Rows from block 9, named by matrix and row number. Each number is 500 + 50 x the weight over its row's rms, rounded and kept within 0 to 999. All counts start at 0. Numbers have three digits each. After the name is the row's rms in percent of the matrix's.
# emb: conditioning projection (model.mid.2.emb.weight, 192x192), inputs 0-63
emb.0 040:648479533476532486449563403522495536506464470460544498513474512433505576577481478594511453435561477557518589560539477425526447538547495487439512442540494524425470487592438489457435574506499485
emb.1 068:544648490567516598489409508489423568479460609538515514487496506504447521501583494553573486571446555472595510484398397530517436480493474448480477441524565497508516449481490531492510545430485631
emb.2 038:516392579464554371474524515494467395453465422482475575580530431528489509526507582540454502518526473515433599581603480509537432580554435526527478545517520596424517454536544555462475547485544533
emb.3 156:536444534581476576559491580495566545421489529594423522490506518539495459521557462483559518487437510529536419482519454594451580573534488570543503479422561512549373482577502454486487485458519503
emb.4 142:458488468537598551473570471482413510405488573465453473536416485446516498482516536475511454426452505490545461472571461508496554420514541517460528538506462559486470528466533470542542560385432452
emb.5 041:489609559551443523529602463514483569467430446470541447447518533470427506489469564468564468500457558536522540468453479379493470480530544545429462501507534528509549539483515533462461545482496572
emb.6 137:441504544564494422469492549511548528460526503505473424417487541556565578459528464516471376439451460441506521515400609520467450489527501511380540432552467479472519543519525543451431506553514454
emb.7 067:446631535524478470526528426453453584401431445455485480488496564435495471543502463488446453583483544431570523549479481418592475498507514501475429607502525501473509570491469448468453480559522496
emb.8 131:531486434534448485553536419458451482471466537451510478374578552466500509438469439471532552479557520569516544500451464604455592565403539461495610478461423476480505499483483525569517442448561548
emb.9 146:514577535467530515472546391496465633443529520579494557511474542522450472512486445483505525587509521391521457529475504469529544537407526511457531442522435395544474544446528494540567547541484531
emb.10 039:573485517510534432533560494542468417482519407520485519540446510564460577507464531473543470535553396603408555505495541516583403512443420472529436526474527618487517524488520520540404582485542523
emb.11 107:546297543503557452506489500578502439508505456493529564501500511490496571487437573494501500476533507569270505516543554523506479472498471478561469500478528608524491472536475472432506554469567481
emb.12 041:529390536461537468523528493518517492489480391517538523506529576475457556489469542501512510531564450587383560536433462422515359487489401523512489476517502582469519451556490492452447572497495524
emb.13 059:498652577540478457456483514458495473438481474531560567509508493489597493551545491493539515551536496506744477500534448469517539497566513535509497543505510394440465462514570521592440472564468485
emb.14 044:525601538474500490514526452504515550446498511521539504554465425537510530514591549529446460510536495531533610526483398426546525484532527493509428488537538554438494466461573488518435532517458517
emb.15 173:416482465463458564622450503561596495570532535534417471428510506523543465463551415537430498414479534499489480534533556467494514483511570489447579474522493454501510488553574399447549489561508457
emb.16 164:529461570394438493520445543463536522499519514423380429388518390435471423493529499496388580488494474476530446432491461571488478415536547489538488534515480521464475542449514543442581461480463461
emb.17 039:536622595512438514497528489487483421533448478518480511526539495469470507634514521474575519571582442500558608553451440462548506496517438494452432499538547496472450507530553539438458596484506518
emb.18 132:476525425517634516493537466422542541504545515513528448514516533517573461409517480643357508506479505445542525430440604540524501513444558516575468550454503508562567507467427511478561472471450478
emb.19 037:527574566494520493432588502481503424563464424571501533550434478535410611509475498504649465553543463626481567549400474479531439537529487511487488505446506549460501529497488496517375542454487491
emb.20 042:602546616494567519453561514547491456498436476559464523507439478499445558521460489505593457573549470597479557572509508499523489511545466470466415492496546523451452514533558545548445606465532505
emb.21 030:572504593480500503454534502459516440449482415544507541582494455501455558529492565517547519510540490592491601624489450447468381488513438537463501499558543528488486469563481527496450589485439452
emb.22 153:493401464547570454362561452572495534451500558423557513518477477429514583471503532412493514519458522488486534433510511445534493388501471406601455510495498521493474502479468500495434541441546425
emb.23 164:429492423577485526534552458503456479487468484420615496570489529558492569498457537382556517534546552469478439420526512472509520573464426506556476489508446462472534485437478530518488454467491421
emb.24 031:557525569592519522543559489525487502477518480507530474556487481544435565530468608483561513540519488533468625540477469485457384549503431488493391538502557571512464440468485548486464549408476560
emb.25 036:478617509464489501486475532456491459468527422514558536528560435479499545572568557521590492466488577478578592545480441457488419537529502538500487487558501494473473435503542458476467573513446523
emb.26 129:456490542439526482449421560580544563502615519468551511498463520493463544621471494463529516513504492462523403510521558544509528505525467474570470485565511474498490501509517451492572435538486470
emb.27 036:640486569506552544472489493531490430509538458582522543523554487540514532510444507520592476495553449538431536567474464506476431539511431525500508525535536579444483407554525453525395604446466476
emb.28 175:594474498477460483544502554509482480563497518497492569484555498564496507449374482421492442509544486536526467546486591493494465493505558522506411498477386536437534538559457414599509444543487599
emb.29 039:524454618531535511556545450536494473532487457507510524544493561494460575500435553486534514535592518618359568542457505459491432523511490520542411478470517600533490491521448475481443562452492527
emb.30 174:460530483504392487614465472473510512561499485498442449503481499502544442547585514524442517487458441418503470528518477516490478457493398513467530568595452410547570552483537604553578493538515453
emb.31 048:564365520442545453517505510522499410485469410504468581557546510494498576545464544467520527509514432497352531503580465440481470568455444493571458552497548604426491426590505533460500617538518522
emb.32 131:453488461460459490475438474491508478491465511423468396457489471468521370483500473463483402395490552466481409514561516479533460529401579495473523470532445484545581570483499467464473348524557553
emb.33 053:522539482520510485576482485440485566527426397525466545486414561498415593485435556491536478576545433559536550528461448437578545488462496500485475530501539472407536550453462539565399519491457478
emb.34 037:557622596529440555454537484436521529492495440541530505497446472516493542544503548503647503521568447532609598595397435463543463440496444516448497481579499478485509457515538490528427536452470411
emb.35 115:574466477469537590541517493584521488498510526455498529528483516522415450509567457484476439437500494579449439501508442536432519425503592423585579507474549552566573463492564487475595424508511528
emb.36 142:510410481480494480481491550450539506577533489533424520520545489490522444483503503551406543560478605528568520469562486538585649570422452449541521524449454528568484523515420509489514432577528456
emb.37 049:512434583527576418484497507479538538524472460526550573559575514488469501623504560574454562455503454512418581502535376458484517483533380530499489566552562580438565415551522505444455581477555414
emb.38 114:388530474456459467436439488510573364563454373540489474454470477455452617501513487516490482464541527567406449466500491485435549487569558606496588408463569483475506526569503507531529513578533503
emb.39 043:600645473507467517492553503472507518464453524557532504537530418495507549545554519485544448590516512543638578552449436457568478471489491479459483487523510517442443484494566590534437626470446564
emb.40 058:495580560489583508501438457465525478520549418628503496612499444521534514490558514473524554568466534535513554583518416419556434492534518533412484505509492547496434430478471483471422521578480553
emb.41 054:481710490531529508439547481459455425495471574579573499574511487457498500522512510483545467553499482475672541511395438470526481532503553498530556477443558463513508495494569552547484506532404563
emb.42 041:566506609456510438466611460502461430551502434540517519530501502560531563517434491500563482495562412583444575551424444435487403452499409472486471503459550553459468454526509572512468585466504486
emb.43 041:521501550461496464403465460498540428528516451565551526545500544489532550523486506509580511509524454501404561582418451449473480460487497540564544490487496548490462415592497409417473573520478489
emb.44 151:494561463426463566508515514449468476517454602561505515542487538448478423515469518519541506506536487462467439495534551504470570576512450475482476465499487443593532507437491494443596469481532643
emb.45 167:467451424473471502514422554581485523560527519501624444540484517604552487482482544539543587410503457528449507496534468512394528449573499564419541546505470448470515465466483499439472496532490422
emb.46 034:550593576513532514561604450503504457434474411514492531502480435483424542537519506553507481521444469541595574492470407511566390543496484468500476517427530558496524511467588523487431502525517551
emb.47 134:578471457521512517370526551499497453538526580389539496528570475454549506472467456504391513466433457447485516507458550530505422533516554513488479469439596445519421498542509518538535513514442569
emb.48 042:476528520483441462467454532538569484478509440421494569465531429457468497576506505466499496474461524424455482432550534500548503477454567505474467533617416536456528423544539364517465645533509522
emb.49 052:519535459494514368416560520536552499455543421417515477458488486508491548545462456533453543532456422499504531431505509498483532415482552439548371549557465568472540531601550467487490482543520603
emb.50 160:375499568549498507456599494517518405558531528467450408484455501472459526499541560417513470502522554463534504441606572470464526551486471570512360465481558464590513476541488464486443451496472581
emb.51 033:530435571460534404404530522500495498478509437417520564466494455481485495512495502537449525503518461512373505455471526478621479447423512517514522530539520579440494462545574440518514575508565544
emb.52 128:530470468478507446533506484492512447395569489456547541602434547493541478544587542460534506525473584514489517442543445533566587550486467457539558572426564547609463495441517558565511473503397468
emb.53 034:565430521433450424407435530423513477451517417487480563434571439472468507553509516525414551483503504502442464432513507457598474478451536498490481503599494554411499436570600454526501613516543536
emb.54 080:520638364530463552401488503493449559400439544532577608514470477525404540497561532550406550535453508409605481573540457444508516548530578423469514544538509497493447498453582517560506535554467529
emb.55 030:550647463435480482456509473495503583419428493533493526480437431514400530602517482524482484477489487480621469523464531471619521519523558497501528486499500519481544434455567503631438541506485524
emb.56 122:521467535507506496538396470523505483460550523418616465536441624448523499533553474507615489500420473519485443507437450616436470500573581529486554517499461448487456466486431487494530571553477405
emb.57 136:485481578573515531580524465453475519582523455574467420489516427503522550515449509550393536512452416510513549472436484564322474519456508414562476488454531545554446542503424491465491432481618476
emb.58 162:473478485448445519464559545519526542523496568470465529424518601499571484542526465592544427536512507509483493538457482572525526467393508503513405534448543503485517515387550627485487492534467451
emb.59 145:565555533490490499558457549609477413473558604523440439469534474544467488453464443471528461423448430456576511437557526461419638582478423521431458566546460542517440519486467507423576452466429488
emb.60 119:397557497586539393557477472455507472521454530569532470488572508481500508523529466573473445483483505432476447476535520499585541387476403492524442476548410507629526536477437498525482481538540435
emb.61 060:592340503521490445455471471512496458515544426454498549470562501430459526500461522515441550531542518583364499453510481499555462454437532494509483509506533581466481503565540445471493578520539572
emb.62 038:562597537441472452440497474496425533380542542455546510444498417448360520586550449517441506502516496501567515499491551416617417445524447431428441499569519517485477523444579474567506562529482561
emb.63 038:607401516507530429438517518502517465497511456430523558473537467461418522526445494520430566505527520536364515441494508517495482473466508518517476543488529599465523464519579456547506568523566547
emb.64 027:526648492461482408456520473514476532413452511521481511441457454547459482578504426579499480485487495483599462476497516460594488456504503440484499500499459539462514490532568441663432572493499622
emb.65 047:637392543500512423449534527578493465486508417487523532465523475458458539511431451520484528493543472560377517447508510536497433507494526475509489547472536578461516495538536479586513570472575614
emb.66 036:549616548433501459373536523506447512458456481501495490462486489522419523531495499545517492497490442509543493501466520413540480507483500464476508519536470523448502493525550533647506593523469538
emb.67 119:494580495510526511497453473497535555504434598504474476523485456512399488523558557493382515497487497511672476466442461546493453582498493553472565507480458491522645500507481542544529490544520523
emb.68 033:525477481418458369376455500460488480429537411470520543456510430502429491567501488508396493521469501527468487441503510465543510432477522489511487505590471525399500443563601444546517576528507572
emb.69 029:520478517499546433387468494454543527516475491460493545496490475477459477566468477554454582522534514505448495472461504490568535481458486491519525509530474560458536455594612402602508557481517512
emb.70 127:506557520524536604542550532390457504514520513575478421569522475553497455479590518493444554489571511520530590511659531560516499488477521519453433477571465420461521496481473497438488488431442548
emb.71 041:557379496519521448402436439492500462525541430483508553502514457532509496572457532502441568520509469561390490456525497549510523477423500487543490562538514568452499451532557436537495566474554548
emb.72 161:493503540452557469560464480513613576487484471519458473518464504554581505431448469520500540579530511509509569554510553542428535486559414571494590488437497470554531534486431517533480479493546444
emb.73 154:534401433415497462556482589493495438506457418481491501512522601396477481421400497481513540514539478526394505533549614473397468541475435545445569518446565538566498570549517526468521509428491539
emb.74 034:425605467515444413481508562525454551473416440490529504439489471461499539569524505568488497499441474497493519454482513448593481538520538497436477532505473519488510425544520544644542584469536573
emb.75 114:518447507528520640472498461518445553447510486594450491539396477507456492490504520401557373515487479544494445445642485451552496471581508494409528479544467449502473542497467502459466458496486543
emb.76 040:537487551534524385421481548507471447479510466524462540464537479521448508559407548574397535551540484556400488452469475505547459484495549487510506535472558572422527457496544467589545512497556555
emb.77 163:508478412519499504494567493595541461461397420514495562625531573494534549445567531515530514494449495505477490534453410467486486459460504510531529460506646579451514472453423484488491470488429444
emb.78 131:440522467586467496548503451526499495499493533517444583577461513527567513437433511498481547502530525528460560532487501501436503522477557494495455469515538508464490461504518480422471513429513501
emb.79 128:508575433535496565514501531536499526474511643477468539464472630539570419447509535466509411541499569398526499492463573484543507453592445487526445483527421432517431493435466435471541448443494501
emb.80 103:540404548534471552552488496564498580507472492568580459526445570562584544446466470506599460555453445557431435519467430501455451454558474440447534473571411475486538543490525499507500520498500445
emb.81 026:594580481472594448384483504449507496432511501444484501501455396483471486590531461544477529482461537480559529505466500432551501552465436433480479475549483539426452467497604465566493509462614519
emb.82 045:568447526567515439540485458459552476476515431401434552494501511405461475540515501510565517557528531532369459493503476492576495477461509467439466469500492568441510422481529346467437544526502549
emb.83 038:469688499425516486464482464487456596443457503600488509461469422548482448554524477565487451474484461510711484530443514432616463479520497477515505505518477474510533489486525565619469497579482530
emb.84 152:439511427449612615506428457486551554591551496430580532475508502526463456433519522506452462455509474485519557525508497464590583580479541496541505387493577469509491496540435612441544476492539433
emb.85 168:470558545523542516541509501428470493548546470484494402466487470425481448480472476476579476335515525487463537573470568537488530555532566511454509393515459495570555594515547438424385499445567589
emb.86 043:497709428485476454463498461425489559468407532532460496519445437513463469595580437491539456505463506449650458509519512465579460548537472433500488489504440495445515426486526499605432537524502524
emb.87 128:481493575576531519582535520430491526624478496514455483435568578524481540614480495550498518532537556531466553477419425530429449473419467539600488530456384519455527459533377493540504605533539444
emb.88 052:437702489436483521468493507459498561426426515550481489478434457558481486568562479526526454487456498428649499500462484453584488514530479472487556479515469456486570450475520539624490521495495480
emb.89 120:494474499530450462516399501473479424587497565505529562528495478435591555442479421421543558454508508550456478489474482550475391529578499510535513535560445378474495450561520576539535435607423553
emb.90 032:531399554467448392427470530505494504462448438483416493478489479455485539565483505585446521506520494502401516473528515423608587399513516493494518548589473515443470465585474436558502570494476501
emb.91 154:544494473434524541494612503523549586415539464445574453537552453413516499430472519494494453500497644533479501621469480502450512580522507443584432495438534512472365542498591570504540445489525420
emb.92 109:517399498546445526469510472603491488621479463510469574504499449473531550535523506535472499467542515562530414427581442458584422419497438567650534507458458482480512528489464579424484537510498506
emb.93 032:495647513407483430415490499424478476399481459552461506457486393541520437599533477522490516517496507455570453510476517456588528464509491497445500470552450487419494427506565471586489519544487522
emb.94 044:506550488424482496508446549504522556398396610557457504435462462545427516565554472571459511534553487467587447488447536531594532471535507523502524522478477537501542513556551472613469581499490543
emb.95 158:430436494444414477405497549450444477492498402485552504458501507570492513451490520419525613544569403484513479572428477558408459453509502529455559454536534441450571551455543484451589467598465520
emb.96 054:463477540478469426409495458575541455465494381475429520592567561504469530500480504508481476505477514532343479482492467492501565539487573528540476519518478563479572517597433430455446523419527595
emb.97 169:630545401541538516602500557501455574537452575535524598506419468574555399472496491423500499528459490466603503507474492476476433429457519420484514510515463471517498561444572548580481452448443461
emb.98 049:493529494532379407511582488512512498443486539507554508401468475526426528532446549509434473417484501506475425468496468557560536543528494583456460551461519490502482466432603497408462451560558418
emb.99 037:475492547484525442485447504478543500491504423489357484525569578495451487483425523533436551591555528528327501508509453479451530546418526527489511471529506596409521498535470497474454531455560561
emb.100 034:476551504422457353454513474522543412447579532462516448439528509521516560600406569588392598500535520503456488491497459442522529542469518515474430547527557562501580448577574542452477532480578514
emb.101 093:555517452619554461451516480473539465433568569576585447539503511474515474527553484468428485491476560466528439463511522444575539459448547562442410517539493468396525465493556440429508517496515527
emb.102 061:520644501465525515509411470523378379476479535518461447506554532559525428608486502520427518505550557488492512530582482581395425500510425575470467511560528543513450474588549592439555547492540563
emb.103 145:505436531474504456485506480437408472515504472537463452566478519522516569579582454440610543471451449561589403432548535500468564493566439572470529495439431523486533588538428559531484492467442609
emb.104 035:504556524489485453511561519476485429449545510551477441409559535465585522617444487533422499480560527479479416532473527447438535540490573550498475433499594561466534407523481501546428540443473512
emb.105 047:512535572444465434458480473483494510499497391528377504559534627551501522450438506513397503619533499518332510483492504467478527485457479508457466526543535559459566451526464518481525527474505561
emb.106 060:515455467451540525444503472496533600497514534404558491453473546541487520479410503535462496564433519474438551542474497524567504484445516470507574577537544567434523436526412446497469663412552589
emb.107 153:416495429392479508556575496565418467461510534497520550482502524437542533486516559427526515497543462512548529564520431539609549577522527518521549475474438506453466520528484469534563379494552455
emb.108 041:473475550441493421480417478489536458504510389438381499530590560508439483494438516554389540557553550530319510477520456461492486547458504557521473520554539572470527471570520505473508529483598590
emb.109 165:516487498492526570549478458533574482502482502472564570600602538465486466595512492528550405508419419492525469447547502504525549470568424473514440541458474469494515575464565502557513500461391603
emb.110 032:440570530404460376440501516499511433469546472471405456486481585486534504551443554504413551538492571428410472542476499397470483524431507512443459508517529578503592424540516557505473516492541527
emb.111 045:548534560475460485555416479447526554508528570445479496380553441485549517536478445558442474488555495477535516527495525484463447465500545542452512468606580560475474414440555446526500516410462547
emb.112 128:510586481558432535501478513494467372442460542568551522490460507482484577549600550507532452494389460484516491392486471505517540511441546499508541491508473498482421583489428481508548534494463558
emb.113 143:492543570541549540554458472526445572457554564473593512538430519518497414521498490524601489538490510460548517526478480581508512528488477522440523500533482396541512521440526577419593507628505419
emb.114 048:422423506460515373520381477450614385513484473399433432459604539520528456542441575495439578516528610462411486469482417488557474554489452590470500519562534555454527394605529525425475530492571522
emb.115 036:492477474494501416465443487521565444514521441492402523506548555540455496479441568541439583594518577507374484479517451519450557545431514524522468515480517573484523420563480490500481552409491607
emb.116 156:481429606532481533394526531474472530509484494539521494546473462481537636520512363453583453436546484523507515496505515490407380537451529479425415507468524532595477599509487455538474535496494433
emb.117 033:510476516455476478487457482540527464545480408498446455450593583450448523500426509564406551516556548508372524481492501440437538523478581524503469501487522568405483397561453452559439592413551550
emb.118 127:574436491551623622547536541479473590566492465470447606512473522437498512404557526527456494504521484501574534449461525542542521519486504481533571414489497501478509566520531511549571498488475450
emb.119 037:531555492548550532580481583475560444476552482529460413404533497547560527535457549558460579571555542407553489573489440503420572468506432523457486516482610559471446378481543570586480555387517476
emb.120 164:507516461535438559389495487491482534532519503483415483556461421427412476442583527486481463445525561503554555607485536454525450508589521526549479561478479437474514545424631456555541524511517368
emb.121 156:535444483560561529433426517474509551536514587454557471509462512466490527479497520522525517492504476455548517516454489533471478436532498446556472390436598410537520487418550522553504476523454507
emb.122 130:409436538571519527477582483511584539565545536522591522423467507466553571496490485486587399434479572528480495513548498440445411457500480526478461620544493440553544470572495482408511436543458500
emb.123 095:524551465473607508544541527458502575375448613490560579501556547546507455480480395468510453539451474487576559478498473509509459539456553506488622480485467440561506455467551554518458491564487541
emb.124 149:524394478540529399546533538588567526490422494529534487491499472429391446407502490354507454508538510537483545537487604493570567447449422409582403487465433520492427508511505437490490506570481550
emb.125 143:458474455455533517472461571462425438536402470543437507575522450566448506452535479501426516465435449488474504529513575403416497488509547484588500505566525432458430481458391603513568487481386493
emb.126 029:544557478465519465509472546466526413438536513522457470435552516536489546554416553572393557564522550510389448522459447471434603480442524545508440506499578595493527436574521537528424526445590583
emb.127 038:598489451458472447493504468517550462534470428499533452412535535474546517475416494532492485428514515427490508499416496510485462509468592489452532515492512568422432310544531419563450591468508548
emb.128 030:539620538462520418500431492474504474489569413521440462476563535512503463552390533557405557536537581507411472484495497409421482511444567562461499480498535575455567409498491513463387538449476556
emb.129 163:534488454496451604460551480547565504537459404509515452440531481518470458381500488533490455454546548465524512509561511500522450509441472470520508402372520463570552535454484562503401459512485536
emb.130 091:496300510468460433507409536542560436441504474493503532549554527539524541543480578484515521483509500548364468442514480567526517556557497587467567550532500561565509491587482400420401505453572430
emb.131 153:490652505514574494566559448540472556481496484586411518503382457541486488522592491553572539462580471523518509532487570545576540545613529436519523443579417556523534547508462416517522451621502452
emb.132 030:516615526443509384447500489532497461486531417487420435457558571481485487541400506502453566533520589544348466512490496431415495527452531575468474470482539582493513434565476530476427514469532568
emb.133 052:463475518485468328390567405554547459501487421475462508534497577488518500474500501443546430522460447440495475453498481475529491443512551467434462553469486529520548493596450504465395458461553634
emb.134 138:393530533496466519564462532494502449503508568455504446471566582530547560592543478576558543533476500486547587477506554598419444585511440496566467430525423489473402555496433463450509545531501433
emb.135 035:427451545462404408424459469513523467490477425444396485443593561512515575503412602502448519500539505504322535464499511432481476551485526549461445504574458557471541417561486495557457506402521548
emb.136 038:464477488491455344421434491552566450472554424496481442521527541512480526564443594587400591489536543525296486454496454467447484529485521579492467499512516566569536442621499504496455546486537549
emb.137 142:498432552456500500485471502542512575588545442541420528540571480526526451475436628501542534554414492499345456495506461472529561423514482524548586501495537527487537407492470422405586524538505387
emb.138 046:550484517508495454450494454510548476529552492459547391522517512474506539539470496528434560551521470498487557500417484412545433459540427446491482515532540549467504472562546575510517551455567493
emb.139 122:508454466536393471493537543355435465509475505525516475446456480497470522491510447501471440448553460564519546527535488528505482497464608482527551530457525456548506502459452587438496459472519461
emb.140 068:508566490528457513498475568456476413471528544532533422428487453531563554581455517544398550521490484492598492512546500451531600532504521491428503495497542502510517483577502523538456432463423454
emb.141 037:574560562499556515532481512483500497507503437525449447450473449545549494522447480516480509576518447491481461539475450489417550470429527520471478516508568561407466416430532569601451530443545550
emb.142 051:529614527512488501469649524482510526436565521507586415380473469460476491543479472507431505450460419484547471502446489498490534472479611496449438510526525538506494469416508465510456498547546510
emb.143 032:526544494489521512470547505496503467504511482475537452423495497427511556560412536544438532434511555491424507544416478449450550514465553532474489445472559577443493337576504500574408546478498516
emb.144 031:502587505390469571537519409491552521458448580526591525494538513486500549511456440542485507501420417518533571442562509399398494555535554437428519473558489488451398512597451489515509510476494468
emb.145 142:543495399532552471490607540631502553509505533521472487481546563501522501436393528457556509639442422444479470491484557430526514446365526507429477481553440490513625545555425467486519545469468545
emb.146 152:508431451501544485566477551492510642550498494460489551527471469470463504511588522537586493525458533489507466505449548458419531428527388575449515505496515561615468364540468466505525446532480392
emb.147 047:478527486346480414375533477571470399508493445480569520535532534523515507532485497499452531451555472549406558461525518538498520569494553461592417514457532563475496496558515495464481542522565504
emb.148 045:428667441509434411524521576501467481511445509590565494535504534527516509467491524535483445560504409476625490495382487416436462539452562452447537504429539458494455467554457560574524440462451523
emb.149 050:499571449468474554438419462503530547408504478550576557494487467518498495509494446547475538490445521491411521492408462516423476554470537538483509405550552535512415582482434428555443514505559539
emb.150 041:412517511438524476420581477607501458486448514495515469520484517520503517519511510524575513491573460530444567456453510527534502577499515490596391501410565544521522501560516450488502502510503529
emb.151 051:560561534422518514504435432458532523482509484578483508582525560459450500508465416473427517465486524551499561460521455433521510517636490508418480421492472483490480522566480459566462486525516536
emb.152 180:505283536495518611401604508538537511488457386438461501514516460446516525484530513511455484475571504419488444528511527482550550519541521449528534501411562561433473601464514453503510481504436459
emb.153 147:478454360576544482600527488511572465531478469560518482511485448445410475482506488412521480491464488549463399493489570556542509526568428509466548474437482545534547497446512598499523508500581491
emb.154 031:446657568435407521486515467505450460481435508506460529540571535416507558557476475518446498487503420514523534445552463418500508597537586432513477467453592487434449536556490505538499549502487463
emb.155 045:460626433514483401537548536523522497449486529529580476527484518536515485518468500518464428563477376518544548482486456420444564515497545383475478500463463413474478536561471516527536505492453475
emb.156 151:537442435557435507541418476468504415559586519458306483495596466485514443524495450535478522549580547491517502515602532506559542405445442472436519578480505552427470479501522549472511492439530446
emb.157 033:481654513385464398441561477579521444461487515543477511565608527476524471553508475565445458487521420559591565500519467467460545568501585459490503514451530527478431439594524506485536460517449487
emb.158 062:466634480575447420547521475479474548453464551564539477558512548454514376522504472505437467513452464488660493556501475427523524482556522443410534484446484458478402436513499565544486475556462496
emb.159 125:520493463522557484610472485556448601536543527492501476453415555553466495578523421616582459490505515511534506485458512532525613400557411548549503457527419378541517422490532533573529490488520394
emb.160 039:420610520444460517438622517592431426479464546523469457549570540454552539552482518487504434529528461464555520456473514412460482550502566477519487524382597569503471491532494520520503553471481530
emb.161 141:454479540486498540501513472440405443574565506538512487496514529501555597505528533445509571418501577538489506401485487527567444470500502555599471545440515502516515537480521508517403419543449545
emb.162 103:504624497578491517581512547484515572529505559555506440504445524522513454474489457490465486556446482499685485500439497459503457466519524466418573438490494431503504428544474584570475496521411515
emb.163 032:475573586383497482427512434503599399536393490542538500543508528518513482551450384584536568488512440563504614438622539499428544608563525480497406454469459453530491465566436523587462573515515516
emb.164 034:417593566369474382430582503525473432497443492533497460507523546461524460556523504502430462444506471532498573428464497471594495546535561510532436563451565532453510461532566506492497504534520518
emb.165 134:462472481483449513553453514453485523480532449431474578476457401508507537512556543437444507443438549560517436508609513584469521487475483406484580482550451495545483578492452489471451486559461582
emb.166 142:545434440491531539511508507599529464524408433477584517510395494472543608494494533508604482492535505446450489564493542499504516549556470537594505512496466494446467432474475540479478454467524472
emb.167 040:476556494361511444393561526557491420553514439518566489466547532521520462503514464556468513475529483561469560481496509472446446602517544492564415519461553565539513496559482525473502513539557526
emb.168 032:484580505414493403490534449539555433457447501492600428459546548511483425565479519569434467524540425573551645470591521485485564553573562486520374484512524486503417537546577498415510499525568512
emb.169 040:515563547379502530527507396560569446512508471582514475488561487503539410513483498600427544503492407557518588469575542485456512570576527448501401500518476535559487485606477367465494488555493524
emb.170 145:513512531516523559465561494430495521479561513516508452545508496470470456458520488475552454500443559511446465520428475464514431523503471568536595505559391510495490473430462449365504527476500527
emb.171 131:503559492516542510492496559407517567473546549491572499512435475462452478482509469587541482543479558488432487486539522472387448498444456521428564558545479486526462486512548491513484491442462476
emb.172 153:497479608511494487548440484439459568508556613374610494417485490578552498508480503498539532493516524480449466486390485591559479429499470581474494483568538485518553451500528494437544575508467573
emb.173 137:455480539534540478508453508457543495420510594491442525549543417559456552446494565394461531559569467413515524530617496536500527490484523523454538487501563501484566513465528492527481573393562595
emb.174 046:525544532402521536442504481529512453465470446498554493487490539468503499524433494562550541491541479553380614522468505535465466626520525421518382435514501501540495534588495438440493533538549461
emb.175 148:521427478489510526519414510488462470537567393528446410498558513455493508517520509491517477484471572475438494522489417521431482547528459554484550380564458511416522542583455500480529484524553516
emb.176 054:539526394425418500501619367471514481417488520489522529539520552415517613534470381493383442488460505529505570396485485492517477563474539451491402503486505515601517532500461508475483516486527570
emb.177 141:464510525506484500394478525546427398552575468596464521325527541551486500571516609467539523479482539474504442412479481505588489520470588527545475495559440504432514469420558346593456502563471509
emb.178 040:435522613416507459456558486603498438488442530536476499516513512506596482519503482523539467519553412570505596451506497504562472518514510417553419456481518527494543578575502413510506535470512528
emb.179 058:478486589395482538404516473520498474492490464492452513555540499468562490510523488498492513465527496519468595466549497476526491593512549459579404474517555571504526510550503463439477585476557471
emb.180 031:363614434417395381508512499566542441491523528552602495469569583539484454488507561534447500528466400508524539415494479461470488589489500481503399503489495497516464508567519478490571509485500604
emb.181 037:516581454484413485480556570511524511439471454487611506468514508527529437506440500500424447526494406547553559463572525500424505562529515470482421519447535435471504512619504552495518545460558540
emb.182 044:555526605477534528542613424525591456495441497505557539445474495413487480495481419493531487523448461519477572438565487476425505567503462534441544428478498502502439476486474535564524455503490576
emb.183 048:449660521549440459560589518505493548445400574498564474497492537437466506484447459505456453544430479489577506520511510376414519535536507450426474486442509460437424532547473539519503486506444479
emb.184 153:461473522549513489551476482441458500550513469448494488583492566547593572530464550418453480482489556512556539513496505517442478496424535462580566453391500563529555542398472597483438468456506427
emb.185 037:436628495417526451452574452545516439491486558555606471475523527508497444531475501613447513521552432539555590492473485514429515608548527431527424465497506531591475537582496473485506538493522503
emb.186 149:496474525598607494557454526603494590452458531524468581587498457552508459434534493480460528558537524495518467523556417542517590443408557447575494510525460530460521451472480490524484488430502493
emb.187 041:466532452382516490422521465557488472491509458473603524498515521484554521512487442532466533491483465562420600515484504492408492574493519458558429467516561534499478531518476464461428541521579492
emb.188 150:564481559486413467486394476506515529445509508539374493483462448457485517464487554517517457351509435492438487504508539489558471429498440507505501552500458410537509564494534541547607484545518547
emb.189 129:492521542503469553508416519419532523484548565514474571443431459471422446395537539503489596507474420541506440530463454561451404451496592496457496593584439479494491523492513442547578503543526510
emb.190 039:495532481449486467417510480602535461487555475525612470468500518513505395520506501575450570518537470548394616512503513563435508575533530496512375460517483527526464495562515432458531511527595502
emb.191 046:477515445497500424449467544498450409481487445462637453451449567501502449534518505510531452502545551491557548512559545566478463551580481611591451515388614500483419406536521565514484477482529494