A small class-conditioned image flow-matching model, trained from scratch: arch unet.
Rows from block 14 of a small class-conditioned image flow-matching model, named by matrix and row number. Each number is 500 + 25 x the weight over its row's rms, rounded and kept within 0 to 999. All counts start at 0. Numbers have three digits each.
Before each channel's rows are labels from the 100 images, of 14976 (inputs lightly noised), where the channel reaches its highest value: "patch colour" is the nearest of a few named colours to the mean colour under the peak; "place" is the part of the image that holds the peak. Only what is clearly more common there than usual is listed. The data: crops of objects in photos (Visual Genome). In brackets: how many of the 100.
# convs0: first 3x3 conv (model.decb.1.0.convs.0.weight, 64x128x3x3, standardized in use, each kernel summed), inputs 64-127

patch colour: blue (32)
place: bottom right (29)
convs0.0:493478521503434490568474480485454508486514516491503448446475527577526501521504443560491501465517481500483486497491506497490496419497475565484478493479526470490521503480491546471500513576512482

patch colour: black (100)
place: bottom right (39); top right (35)
convs0.29:459496499500511476488527512493458526526554503514515478482449519493501461493488563512518495474512496482520498514532462477443540466516479568576512510498480510483501476491540540459478508512485470

patch colour: pink (30)
place: top right (44); top centre (28)
convs0.50:501444486441550524518522455518438543497495522466497499519590462519522515493472462482476478505488502461532483532545502468485515469469570475507535487453497473506481506500493479534519461505528500

patch colour: white (98)
place: top left (68)
convs0.40:476499500486530472492513503524484531521481474490511474517459522527518489492489561506475492511568512468508475528520507460443535541518498419464532522517547541513520510496480470516499519588495484

patch colour: orange (29)
place: top left (29)
convs0.6:498490476504526542512473522415542504515399482492490497516514480501494505502457463501490365549479528513458514521473488462449486517504483489516512520506498516510500488480507483490535522469498501

patch colour: white (60); pink (28)
place: bottom centre (34)
convs0.27:481506516475502505485527463531483512518457487495485481474478501496513494522482511487471571457510508462502473503530466529506516486468560474461469466554535457509475567514494504500502529549483464

patch colour: black (99)
place: bottom right (59); top right (37)
convs0.21:466456524504504509480574515519478545505533514521498490454489520489506481526499534482509512453518512528498523539557451537492527438502431538537517513477473514547478475532509557488526533561522463

patch colour: white (86)
place: top right (60)
convs0.23:478506526566498455479492518422581522501420498457508502503517502498498482492458505527504450519494490465491508516527507458529553547523494524510491488552533496514507561445498546511519523490500520

patch colour: black (53); white (31)
place: bottom right (30); top left (29)
convs0.2:475517498504499500491525521487513545518516506520491489476448494509498477542500555513523525525480544539496468491561498481466529453512429544532480508445440496508441449513500465442506507516470406

patch colour: white (42)
place: top centre (30)
convs0.1:512530453459483477483454475486461512508503520495546484479508518484500525516539526490552497441489507494467477500495568549505508472549478519488501477524498518515412455436482433564471503469498564